python train.py --encoder_arch="vit" --model="masked image model" --loss="mse" --encoder_norm="rmsnorm" --encoder_qk_norm=false --norm_pix_loss=true --beta2=0.98 --eps=1e-06 --epochs=92.9 --lr_schedule="cosine"
Rows from block 1 of the decoder of a small masked image model, named by matrix and row number. Rows with one number belong to one neuron. Each number is 500 + 50 x the weight over its row's rms, rounded and kept within 0 to 999. All counts start at 0. Numbers have three digits each. After the name is the row's rms in percent of the matrix's.
Before each neuron's rows are labels from the 100 images, of 14848, where the neuron reaches its largest size: "top examples" is what is common among them. Only what is clearly more common there than usual is listed. The data: stained colorectal tissue patches (NCT-CRC-HE-100K). In brackets: how many of the 100.
# gate: MLP gate (decoder.1.mlp.gate.weight, 336x128), inputs 0-63
# fc1: MLP up (decoder.1.mlp.fc1.weight, 336x128), inputs 0-63
# fc2: MLP down (decoder.1.mlp.fc2.weight, 128x336, transposed), outputs 0-63

top examples: tissue: smooth muscle (40); tissue: cancer-associated stroma (26)
gate.190 106:501500485440472513573525522506531442594452490493490530453464555551505472564420582520366494492519474447552492489536433560608633502481501490471411495459446475420545397488510496482517488570562585
fc1.190 104:514519456555549416400581493519500570539465405529503589582509379454490431491513542544520474515540432455565404456409476467565484468538500450497572490434440470494503528498545498516455584437568501
fc2.190 106:466518437488400493474511488527561550414477545501534515605604557491567508476540478546525501489533535552451523487546496533456394499533521562471459489446513523425461545479460473538512554429426586

top examples: tissue: normal colon mucosa (71)
gate.334 090:512536542485541467484466560512448532496490501529450473533446509401480533512440476498504523545540431460479474481504502560477585528528433403474525555418370508454490522535540511503438454515478529
fc1.334 091:520487514413451501516463503536564591462432489546481544451501669528478508517482490576507475524574578513514541497467538518528499584516448439549524485426430487542434504511500546474454494498517444
fc2.334 094:494424504456515494478513367518402455477585552504521468542425501540495614436531541509581528528566567432506485549444453490441533432478519437524453547468464576566461518483496492418477453434492501

top examples: tissue: cancer-associated stroma (30)
gate.63 137:515490505514510503533422550461576514540576545513554612543481505436526559538420483516515485509525543429514510502559492483501504489439506457502444503493436543430530493536349487411519404418487422
fc1.63 121:502527471473466542478590489538432580393490505505480462440501498552484414515581525435521473508453465558512444491533469547545571546551501554517573518539513426539544504448644515584487550582525536
fc2.63 099:486495517472514510495401526482627479538513550545561550538478516461559567542430456539506497481492554489644490505543475496506518500506564504522477486518464524461531490514461492469509483405511396

top examples: tissue: tumour epithelium (54)
gate.243 154:502494473476392467524393425489494423558577542458503540414451575546539522445494436612472558425504606480448548533530429482517536469446468562524558584488560508539440489397476513445531478530505618
fc1.243 107:499515515396497527510449522565574566555503462578583537501472411485412511552445696507540436471504543453478494511494568517373435523473459499542503498439499483490446554496474530604562469613469572
fc2.243 098:500496516583468396479483585502518570454536486462501465471559561526507443437558434495510533516504515532455601497421457497545497429460512518422433497638515506551526540499508522509311554476516449

top examples: tissue: debris (35); tissue: cancer-associated stroma (29)
gate.122 121:495515474566532433477517585377568512487450485417446498589508454514457585514463505456512479527466513511519525495530595496439540527571543421437478497487490559475501524553559517502481548511506659
fc1.122 117:487473503462405428613458393538407439540539579523553575490418551490524474491494502568476558392535596501433568534569458473550451466537552584535574558524542513519496500566480462489551532458502474
fc2.122 117:514512550566482461520448614476540524511555488527477490474512529525426580446445562515500523474516544526535543518424575501438544458438474453372439470514575611562460598456581436467451586510500550

top examples: tissue: lymphocytes (47)
gate.303 100:491499501497488606484463492593524489578530487406458462488466503502450488530526482534531535520465456475460490441435462496515415516516496549465500403454446482478473554454393583430504561440462430
fc1.303 101:481458534525531573430441516549439430421567584491444529466445498533502515478549412584510511488482540536554536531565434534489462543399464493534581419487425506568434497437423545405405492432496471
fc2.303 094:523476552568493525500529524473509442512433503525518510549469429511445487513378514503477557462579473491465484488459498442487485545494531432511501573471483388503554455488513410558467501461476567

top examples: tissue: tumour epithelium (43)
gate.14 087:517527486399475520442428441495475522485485479494507412473532413564506473470442415546426539581514512483477522543441617524493496629486533530466489429515481328551482453540485450534511533507563493
fc1.14 093:501525495546498462534454547528564659366534498529525477608564543455562446508531578530563489509521454535543548478493409454535504518514441486434468516473459465457569609461520574459472544523499500
fc2.14 097:494501515457474504433398589502448561455437524389470509659526480518520542577489462545393478465553503436505375403504514503546450540516504453555516500512493450501544497497503442482493432459567487

top examples: tissue: lymphocytes (92)
gate.265 113:505472494531446447501440466589570536508505522462533491548465498481474506467482482563464543489608488501535534496454433530457547445507410510453520534436561451478453518492556525503552491440469538
fc1.265 102:487506485405566495562454498490361490520492576452438402433531509498481486481381546521472490488494470514468503551478585505415561539485432407497586484540506526405579474565490470631611548487531480
fc2.265 104:474500468516555584478577429487433445389454529541530480570553485534530436531419474500440517508475532517481510453493371570485556500503409419536523498467421519542613560553541520511523535551501422

top examples: tissue: lymphocytes (42)
gate.176 080:524473512479566406558565460452530434498487559465389412546508443543519493496542560513494533517522490449508496470397497476467534539510391460489504433466595540512521560596523555525603544531409508
fc1.176 095:503461499523489525544443478544536438553489622481445509440444446458553527396467509434513516475451500546436483520518410405489538537533467438515523574587580562401521476557476464543505507493486472
fc2.176 092:513495440471511449486545479399584541506463431551508565485484509550488402540483506391489523487486522531588540514582378539553501495455419504512484491456432561451544523470468630439514550499483532

top examples: tissue: tumour epithelium (46)
gate.127 096:499488518549420449558510498489427564497497469523480525513565454455459475540403533445442454501572444522469484489519467632519518532464363524412540543495489474503501508568480443535463455532486532
fc1.127 095:484536525587560490530570473485559554508518341468525508570500541430443522515485571486482424514428497487509569527583533541537480489463414516438452551515553530471547430480456543525459530506545450
fc2.127 099:483471507557452468566506501504475526487573495499486526400481475387515469578472507485456526562449442399377509508484634462469485487537490505527490555452528500446433481423454527514489476542455541

top examples: tissue: tumour epithelium (37)
gate.114 095:496495465470506472558508454420448419501531490548446392556465520473434445465470526455462476538601449520492511516439446570515549580546632474439544496441460438528508529476441542438483492539593500
fc1.114 101:515483521464453512464472571498507490564427697480593465451571495543499534484496515516567431572461542551548515512474449408447509540423460444496500529566508561478540521539563419465521463451487531
fc2.114 098:499503453493453524504564476554450507468519494467463521554471441578527417482541510561473484477501460506531560442501454362464547439539478548527536416480607617430529437530507490529543418453528520

top examples: tissue: adipose tissue (89)
gate.70 099:516488487480410437454515535456470488521515576476494473519532571495597464591502487530522536457498405526544522469519310552538526544466499546520493493557480516470512470523505556560544430455438564
fc1.70 090:496534469534547416530504567520559586422511467449482541669486417505482535485484653389540390498566488494534481455479497548415496546546582547460478453543419494562451491575555538511507517563482495
fc2.70 096:480507530479417494446533448488505519523477484556640503449476491410558451438507421565443537503504528418406533399506546500582425482652512456559529539490508577495484524509564567553440506558486466

top examples: tissue: smooth muscle (46)
gate.161 113:504500528428463524517481536512452597473550542473390422483416470473404559441448492422408395433529490442497475463514525554533550565488517464490447541434491442536444527530531419534584507471538535
fc1.161 097:522514515464445493541488548433550607503529495550539506530517472402463578440477492533495514527454515483462568487576553475535497603483587434569519512447561402584491441513472443503533476414519476
fc2.161 100:499449476503572508511501498464439420424472491570507531469438531531498568592530636519516460542465498469544561513506512410445479483452535548511413477471507546470483552432479563506457397494517523

top examples: tissue: normal colon mucosa (100)
gate.22 120:508485528431340544388494444516512624495519488528537364533492440464464517496515486450514435490499525451486538535562513552485492491462523438467526513454572531470559564478511496559541543412576578
fc1.22 099:486509511482401502493451493456593463546466572602497453529442493497454566424496411457531465564558514456382509452481506572502429524498530523497414557533560450499485538551504490490570526523523486
fc2.22 099:486471488549683477588518463470474355529449529515430589503483485534525433518460499612490591531517498555516510526504505452520527540508423496529444445492462514532452451478460443518486444526395434

top examples: tissue: tumour epithelium (49)
gate.215 095:522515571520438413458482525416620469471506493497475511531446579525480584494481429518539482405405508511496476522559507531518528565452501525503452502517516535477422506532518491478405538477530557
fc1.215 098:524493550530566596519524422453615586479528496418539513533449549455572505444521528597423494479431481499476531525529420443505501541477524584515473621567541477479506503538547596514577472548487527
fc2.215 097:486471507454401512383502420498520414440457583520469469437546455464475567449482528546529460503575406471461441513451509532539454431497559481536502505438596530514584475461484450468520520434572505

top examples: tissue: smooth muscle (33); tissue: adipose tissue (29); tissue: normal colon mucosa (28)
gate.126 094:511480478508472544474520505521394585562485476465439481560516475437436597552466565523535494449519501465512529460525454530524521521464504528513490470548537427486523467434538569451464512491527519
fc1.126 094:499471525446463499569508545525470487488431547539442506507416534586551496585467444388410489641414533496485574493492571466485551611557505486537487496524540470548552465438461418478645413495492465
fc2.126 094:494481502449511466483530451481508546490485486515444503546429419548497584603479550598538466550415471462546412484522494470495376493468505477574425527447559470567523450452536502553438480495522483

top examples: tissue: adipose tissue (77)
gate.86 113:498479456514467505402496495536472472456424435577454392420515487517454421433576502521503523511443569563561544521511484539461415562482545423555549478423562569556524425484430482444366487540476538
fc1.86 097:490514503508503553490519472654459523486563497513563522546503498542571520519497468463552582546546512510478494492481481456473445479417585477420550391593489485527448444506523480582439434543521473
fc2.86 087:492538473516489413572494456545541427577539497494472448575489578476612508601522556486524453489457478486446455468454482580444520433589558447391489459555514491431493541503512543587575432462488545

top examples: tissue: adipose tissue (74)
gate.17 099:503477492522572441554509541516490499524490515495468439477451530487533428501571505523522563467430458449457505439496404476474318465536467460462423582503617534484605540517515532515504539612472598
fc1.17 099:484477521496425453466526554456446415494428526504482462454501567427566447578417545515446540502464520511526547540463429518494468470540490459484458455578567501423549584578496552535537469521450468
fc2.17 097:497467436494531444511446485438526472480435533472454540412564579385523459538466501530568451481450438461472445474539634485536467544487500588499454422497553411450399546424470539439476466403525538

top examples: tissue: lymphocytes (90)
gate.131 096:522477535500441479435465571548541522478516557556504348540508558481461596431494455493506519634476502533498471484488578474517517392473610403435472492466440518564513445492500433492441455536521500
fc1.131 095:481481495413498515495472517574472489540500499517566441548547454456500558499478470469477545551604531495499563487508503639421512562619523519541596529421535499555425483467514520555574455560460502
fc2.131 094:510455555506616480594502569503473484479606532537489559501561540520545484470509466490540475439424523493518502519539457605560563467438499483438539567460448443495458476486521466458540545421434438

top examples: tissue: tumour epithelium (44)
gate.291 118:496503509402467510423525537508497520512415500608542456333557542552481376486528354511534558589509546482457505526527410569509489513465482485511494573507475488525474500487497420524461426503553565
fc1.291 106:507518498501491512480494497497480552528410553568500612439516425494501519507547506566524565503500497520427523510535482405519434661506556535546546512496475417459463414454514494475445429520568474
fc2.291 101:501505582529486542557600457504509478495480502532465487636432480522494514445429475463483591563547568502507524471421453562401596441412535430509466443497444503512478542514473469473528505556456428

top examples: tissue: adipose tissue (61)
gate.96 100:507477502467492410460564592425486406509510461571501432502596571486416503478424523604538558595450531523501592566506514469503488566529521496538523563464485495526470403514466582499490473515433524
fc1.96 099:507482496490529500624567520462529444514603551526448494496592450564417516481397450546499474450528431529430480447485510501548462613591543555548493557496556390482544456440507493411510525551516504
fc2.96 104:530475491473425496535537388477538607464406583432399491445575462499463493458433441470473457494568363481359583533552511501483453488514445515537565437473571435483515520483433482485511479470464551

top examples: tissue: mucus (37)
gate.248 105:506490532445455459475517624507487564486559511482427467494471462633427473473445542427466480517499477509434471482505517473414482495488482446486500527544534614484427538513501363448438460415499578
fc1.248 096:495475503486433456483552551516534530482367483566451441377520466509482450478549531509498559522495481540460487530493472498480556441567468540503593494480566517484478518485513535525486546549527563
fc2.248 101:527542536567543497559387435472583445539517512447472445512462481568482540513545439464457521440478636492431470499460571533500523538530421485547452454471493549504519530542611602462493498527547528

top examples: tissue: lymphocytes (52)
gate.257 114:500517468472397463475447535514570565479467433556537488548463468407550583470462480493491528506553526432489481512524503582543583473534511515444479549477489437522444521418504412579498467492474510
fc1.257 102:501519451483517561496430472448386559489491561518511433525541471424549483554556512518596476457528545391482541485557582559499507570578505474482495489464454417433568504466536577543593461450434464
fc2.257 093:517495499481521538469524416454540435483544516572492378422435435599496586360453482519368463533557509503523559514476423514565551514486525412548435457490497563563564558489530484455492510527500494

top examples: tissue: tumour epithelium (56)
gate.224 140:503521512533553455536538579431540604507445473495526484579607453516445497560517520398530467591585413480531427474488563473533563529506520473460422585505514564398521495560568525554517487472494643
fc1.224 118:498495503519532475535555569562458462473538448454503476523559431540499503544574440450498437612575487501565527506504518443557457530490570577485462543560569544516455482543530491490557479424414498
fc2.224 111:478513518530556440442497407508569550510523472602497484517478490555451501450444527522417458495462509552465483473497547576405512375527437423510506433465440440505543545421432422496418547542570508

top examples: tissue: smooth muscle (34)
gate.61 099:507502453482488458631419568456608558497474584470483497454399458512522547552500605450412580518448525473479539510571581466453517556531552561451473437532470512472469450512479541556425446600485503
fc1.61 103:506515485514589577479557573473502528432421505509597463465512405493553478563518548450511469489476473537513527478503536402434433489582533528536509491507485510589488451562494513587576481586437464
fc2.61 095:504485544464545486521479470485483456418500447433513456485523418514555514423481487471551456498594460510412459550514528451416409448460530538520550449502528614531429488505442496454595527453457507

top examples: tissue: lymphocytes (73)
gate.299 089:487481521553513411422503523481530537536553457508458453528524531469423519567441538517490528453455483556595533487527489530558625408506483575471534598467492518470545467470523575478554533449532608
fc1.299 102:494502468499623502582426519544470471434586494462464625543489454486579544469401462468478623518594538435479451502552497515562501521328506471452470519491451477475453490435475415469447484557574490
fc2.299 101:501484445551581543611401542502533463521471444419491473491565535575571445539498438580494515431501463514425566535546500373542492558544461580503460513525509469488566415575519499507514431481454526

top examples: tissue: cancer-associated stroma (27)
gate.2 090:473489548399558583546512472447532404499451502527432484501506560482446406621463393494520458515608473547523528489446540461561487517479517527495450508530506436568494537462450523529515576488467495
fc1.2 098:483537543543515513526446499574416581549544417411516459518412475560451567532518490556390524574479527468376502513543477550497438508388444451493491550546535584467546439611454474540544473578509471
fc2.2 097:469510422457513486564526610517559551472530437487469539494539532513471460519515510533508504522466611526545478495585453470551507582514462556533447555532480499445545549454495568476461470492512514

top examples: tissue: cancer-associated stroma (45); tissue: smooth muscle (37)
gate.229 098:500502528418558510447555446442547429431406466408607417524493526425504484403460494519504520525454534505521505481460571440357447432562581525439529545455549595549495480559518458581487489574499526
fc1.229 099:479516488504522538514525485479482512388496492538556526346511427525474538510477452509467448558458492548429544499476575533386432450497454492491427546444509453605506467487450456531432518601429428
fc2.229 099:490510525481493486576421525509478467413448459555471499462529518421481521438417540487520500481577523516448540471571487413451488462564465525474478532494414471539497628463517533569511503450473441

top examples: tissue: normal colon mucosa (25)
gate.237 102:528476554535519450440429445513521505608503462500458531546575524440532505519520486479433490415591515465671431526475520434458540452537503553437557455491566557453532596379435602547518517465440549
fc1.237 101:494512467494486488439503486561470475518474438600559504540495538486428448604514450433460541515492535482499501486600387523509517570500459493588497370515494440424606544492431523425544448401494498
fc2.237 091:507526479463507539614466452433555428476533509449506478450534426458479587508519565475505483515552513499536476492559461553368550460589416578608473487503498520501488528518475523496592570407511502

top examples: tissue: lymphocytes (56); tissue: normal colon mucosa (43)
gate.310 088:484505481460461460485493549597485537437572607332521555509517579454538461455484557491498523481519514557529481494497411492372530443439512533469511470494523485451469535491499502485525557456472512
fc1.310 092:510493498490478489563500613398456448605471512573450459456528430606501551483467470520457461528473474465506500443462438488552521497524516518432427516488487514571460564517501519480605453477427520
fc2.310 098:520539494494465469432557533426469577354384455470535502526451497418490425455434590574449532573539500486603497477465353524528413446491467509527452445476499515478539500572579554537480496476494473

top examples: tissue: tumour epithelium (67); tissue: normal colon mucosa (32)
gate.297 085:484462486489527504541517500534439627482413506483456454467577501554480416468464489458485498580562527520465525530522632434481402486453529469461495437521601511409565537497499550541553607535490485
fc1.297 090:527496513547530544511458445431484624480454571428504451559571535492481499445357499492503471488559604509399491530572562519536477480442553603490479478479597559422515508528549489494551525453487511
fc2.297 093:478540494605482468586355427494620491636473473451537568477533510391513562550529477512510475501478481467538538536437460510499522509369462541502442478463424435492399469409516533445529490471483441

top examples: tissue: smooth muscle (42)
gate.25 113:493490498555477495538528482575502456435472542457410522542474485608484495417516501474447556526457508551556542486477419533519521530519507519502549458449521546682470520485487602550468559645585528
fc1.25 111:484507446442522470520409550484517516537539526478514546550438523423534515562423432521421511501464493447408515485515467440522474428485466506449424564594539487394507435574519438444494478517483506
fc2.25 104:493478500526508493477556435570516504468454600443484516543544491550465520412401475461395485538498485507532485483491451519519534531556527496563556489510595569622501552550467530559553588548530534

top examples: tissue: debris (42); tissue: mucus (32)
gate.205 093:506529498532467492525498528492394478461483518490487458512659465583527443487469658444480457534525512492542476547450550462549521432504447499466493556514456504533574532500497486554578408555567534
fc1.205 093:507503476486403508513427527489552476428486598501591523472471537423501509514508539536518604422454462505489473439490481508542513470502490438462457411439479488484510484550478488472406570531515494
fc2.205 094:489454468489559554499523534408467548391476492559440499482609475536467482491503494577501496561587445444467497496550528443479486552380518544555471590474489473598519492570572402501515514552452483

top examples: tissue: cancer-associated stroma (28)
gate.64 086:497505522439534566432495486530457408479475514523426467470423582552565484529507512497487506474481503449535474468476549515526412548530464413523430335446519459524525568538384507470426527528481365
fc1.64 103:489486478578500385499429497548525494588442511515519600552485437518457512466488480509525493516469604518510504480467496563475456438481494536410546494413572493518501579491527463399429548509465493
fc2.64 092:491500456481517509561562523546499461561498477522597509568439408466476483545470542535534540464532489395541509448497500495536474523551502476454513494490509422475569465552535503493526404536529532

top examples: tissue: smooth muscle (43)
gate.255 108:492506476454452509476515604531455580517347576505436535548456474421411466590492496536583530506475494497434583488517528639429438587471477487483553502491577464569501437472495483579504501571492581
fc1.255 102:517495477386486571586552430547540486464541465458534423416478456609597496463514520469460534593495473522568407445418531426503481451531495455525443495417436515553509509543502555494551454481532468
fc2.255 098:472523500515419531542586521567439525601497430488513415621471560481475558472488443460462465480479546529574524470543416487525518481568502516473525628501510532565526521584567476538534470640485458

top examples: tissue: debris (56)
gate.172 085:508485485462519541508465560557591534536473459441491531531488471423475524451516487546461415565523610489571547562475463397480481466433571595476558538512416529520358518482474495519569480496461525
fc1.172 092:498506498535586506495516476524556436581388485524505487503510497390490440434533497493519415522496456487415507449453537503430476571456504558487527436384410516611392521576532543500504517510490507
fc2.172 093:541470414409435410499527475492566504528528529568511487518515471432545472522575505439567422435482502402475478551503482551534458525415455486474467487537520476524472454496461458444550440483476532

top examples: tissue: mucus (35); tissue: normal colon mucosa (34)
gate.41 090:484504443523500473567535491498553553429372444578520493477592483478535413416509521475483458624436475496491541516441481556466472624607536463458498542545560443513521565538485459518523486472500512
fc1.41 095:495500455579545476520477467436510514503440477493545548438589462568541476509502455496514457491528474502579433428459528503509495569519490595511470587467444505511531484523500461518499494498497537
fc2.41 096:486467539562498507455507570497563537546511567555522472360474532362534528547546446398504479487530414569385527586508525520442458499445520534549344550468479416486474569447417482515514546474504488

top examples: tissue: lymphocytes (49); tissue: cancer-associated stroma (26)
gate.54 109:504488550471504431593470564423557503503471463455513547523437436488472535469492438512419585473363463421476494501461514567519459501540536525539576644516472451413388473555511536504509505510524468
fc1.54 119:511495547488463529507453555439574462457499448538516556551541382459505483419463461447644473436477521494545492535539433507485585496531507581548536480503385438449440543450445540424514419455559552
fc2.54 107:510473533534524480464484444596500506515423607418526417489507548462543491487541599559422562544540473484453576496433482476518466520564566377530439510542622491515535477506480482529503503506428485

top examples: tissue: mucus (42)
gate.218 122:509533477559534407495525551555540540555479460464565522462516424542501387537524570490567593487460431528490511483489427518484489340453497542430495458491493522513473477491443518527423525587448502
fc1.218 096:492519466456610507405540560556488500437488470529449487519499442514489469493561513407509414587471479532555497481487505551520438484481522481470477420488490462563487428484388471540431501558490339
fc2.218 093:523534505404440578463497467520469435563439512505542515509408441482506538518452529494413505416558631454577450501574520483481490513449474505569537529485524518517439520490507440500599448494470555