From a checkpoint of a small masked image model: 40-pixel images, batches of 256.
Rows from block 4 of the encoder, named by matrix and row number. Rows with one number belong to one neuron. Each number is 50 + 12 x the weight over its row's rms, rounded and kept within 0 to 99. All counts start at 0.
# gate: MLP gate (encoder.blocks.4.mlp.gate.weight, 336x128), inputs 0-63
# fc1: MLP up (encoder.blocks.4.mlp.fc1.weight, 336x128), inputs 0-63
# fc2: MLP down (encoder.blocks.4.mlp.fc2.weight, 128x336, transposed), outputs 0-63
gate.98:39 46 67 70 71 42 55 74 57 47 58 70 55 59 30 50 44 45 68 53 59 31 35 56 45 43 57 76 54 48 48 36 41 51 33 45 41 68 62 51 38 43 55 31 45 61 36 39 51 45 37 61 57 48 61 51 40 29 64 55 50 37 30 38
fc1.98:31 47 43 63 65 65 58 53 73 34 49 68 48 77 45 52 37 56 41 57 46 45 59 36 42 68 50 33 43 49 69 54 42 47 44 55 35 44 49 29 56 31 63 54 54 45 56 41 45 56 46 32 64 37 33 78 50 47 67 68 67 39 43 59
fc2.98:26 52 51 35 31 56 57 52 56 65 52 49 41 48 72 67 55 42 10 61 46 46 74 49 44 53 51 54 54 49 87 73 58 58 47 45 55 36 63 42 52 71 56 32 68 45 50 45 33 47 43 54 53 55 46 34 53 53 56 61 37 50 52 68
gate.99:23 54 31 58 64 35 62 56 49 46 60 68 46 60 60 51 49 48 40 49 45 68 66 50 49 42 74 63 45 42 63 43 66 31 50 36 56 55 60 58 34 42 64 51 68 47 46 44 47 59 52 49 36 48 47 49 60 54 47 45 39 56 64 64
fc1.99:47 56 76 62 42 38 41 47 69 57 58 56 56 66 60 44 40 38 48 52 39 45 60 67 76 54 68 50 52 44 38 24 57 46 56 49 61 48 49 67 50 48 52 51 67 46 64 20 61 43 50 26 63 49 60 35 39 31 27 46 50 50 59 46
fc2.99:50 48 70 43 56 47 37 48 51 61 41 28 46 48 34 64 59 58 42 90 42 53 50 50 56 52 52 52 53 56 45 30 60 60 50 63 50 56 49 72 54 69 56 59 41 47 54 63 62 42 50 49 59 65 40 52 57 39 76 70 56 48 64 42
gate.100:40 64 69 65 38 44 40 70 48 75 49 37 58 58 66 30 32 51 65 30 54 33 47 79 50 31 45 61 74 55 31 57 36 56 46 48 53 53 76 48 36 70 29 42 38 43 39 49 56 54 56 61 57 55 56 48 37 47 57 46 39 51 41 64
fc1.100:30 46 33 63 52 52 36 53 51 39 55 39 65 95 55 62 44 70 38 68 39 63 43 55 40 62 49 35 63 39 45 43 41 65 49 67 53 39 50 42 53 51 54 55 34 50 36 33 52 41 36 72 52 39 40 48 49 50 42 50 57 39 55 58
fc2.100:76 43 29 31 35 56 57 43 31 63 58 64 59 31 32 42 69 50 61 35 51 56 40 55 40 64 60 44 59 27 42 64 54 31 49 48 41 50 57 56 63 46 53 56 56 64 61 52 51 64 37 44 52 35 40 68 56 59 58 40 43 60 30 41
gate.101:54 60 67 66 62 36 22 32 47 41 60 57 52 45 54 53 54 41 59 64 73 73 40 73 43 38 63 34 54 50 40 31 46 34 42 45 50 42 65 62 39 58 68 61 11 57 38 41 40 38 49 49 55 54 66 63 50 66 41 51 52 49 51 61
fc1.101:56 63 57 64 60 26 61 57 32 41 44 44 43 59 39 67 39 38 51 45 36 42 21 54 51 48 41 55 53 52 42 59 45 58 55 61 54 58 62 64 52 47 37 57 65 27 42 60 54 59 58 79 28 34 61 32 57 42 41 56 48 49 48 61
fc2.101:37 54 58 43 47 46 31 42 47 54 36 43 48 65 47 56 32 51 18 35 26 35 72 48 69 50 36 53 35 26 24 46 57 57 52 58 34 31 10 50 50 44 69 45 51 51 66 76 71 60 61 46 50 73 47 66 49 57 54 41 49 48 59 57
gate.102:59 47 52 29 47 42 50 27 21 58 58 44 38 52 82 74 59 41 44 58 56 34 46 68 33 61 56 42 42 44 48 52 41 45 42 35 61 53 41 42 40 38 42 27 34 65 55 25 58 61 54 47 43 47 84 55 61 38 72 71 66 29 59 46
fc1.102:47 22 44 54 59 56 52 66 43 59 56 38 66 62 48 56 46 41 43 49 46 45 64 78 59 79 55 60 55 35 46 52 68 34 50 36 61 40 46 38 31 64 44 49 53 53 55 49 69 52 50 55 31 59 57 43 60 52 73 42 62 54 50 49
fc2.102:33 48 59 61 44 55 52 68 63 42 23 55 51 43 35 37 38 67 49 54 54 55 50 23 65 42 57 53 41 58 54 34 57 49 57 73 35 56 69 50 54 63 65 77 53 39 42 64 47 43 26 48 64 42 38 54 45 42 32 27 50 57 54 70
gate.103:58 26 53 54 54 50 48 52 43 25 57 65 34 41 54 43 68 59 48 46 59 59 54 49 36 64 58 46 48 31 64 48 54 18 30 36 55 48 52 50 30 58 49 52 49 54 23 43 60 54 38 64 44 38 38 44 62 47 67 38 60 34 52 64
fc1.103:31 44 66 40 54 65 40 54 53 45 51 62 77 55 45 50 32 34 47 40 29 50 58 57 73 66 33 53 79 46 54 49 70 36 48 59 49 54 37 39 36 52 64 81 52 48 50 36 45 49 50 19 59 69 53 58 61 63 68 59 62 66 60 38
fc2.103:63 43 59 43 48 69 35 49 55 34 17 61 51 20 43 31 35 39 37 41 71 46 42 47 64 47 65 68 40 48 68 49 60 51 36 47 54 43 46 40 42 49 70 55 48 51 63 16 54 55 45 64 44 65 41 67 34 39 50 63 57 62 20 75
gate.104:43 42 68 51 34 28 57 33 55 47 68 79 34 54 62 54 73 69 52 55 55 58 41 49 38 52 42 40 78 41 36 45 51 61 38 46 59 61 41 58 46 70 80 56 19 73 53 61 51 40 24 55 32 53 31 48 39 54 49 65 52 51 46 37
fc1.104:71 53 68 33 62 26 26 69 49 55 58 62 59 53 40 67 31 63 57 47 45 55 67 50 48 41 43 54 47 46 37 49 34 79 47 56 48 39 61 55 49 73 46 42 59 50 49 53 34 55 43 35 40 49 52 30 49 55 56 47 30 52 62 45
fc2.104:45 59 41 33 10 54 56 48 39 52 41 44 45 61 16 60 50 44 57 41 41 43 33 66 68 36 39 49 33 51 55 27 48 52 54 63 48 45 32 40 57 60 73 47 41 61 60 49 63 50 50 62 37 71 39 66 51 47 51 62 53 54 77 62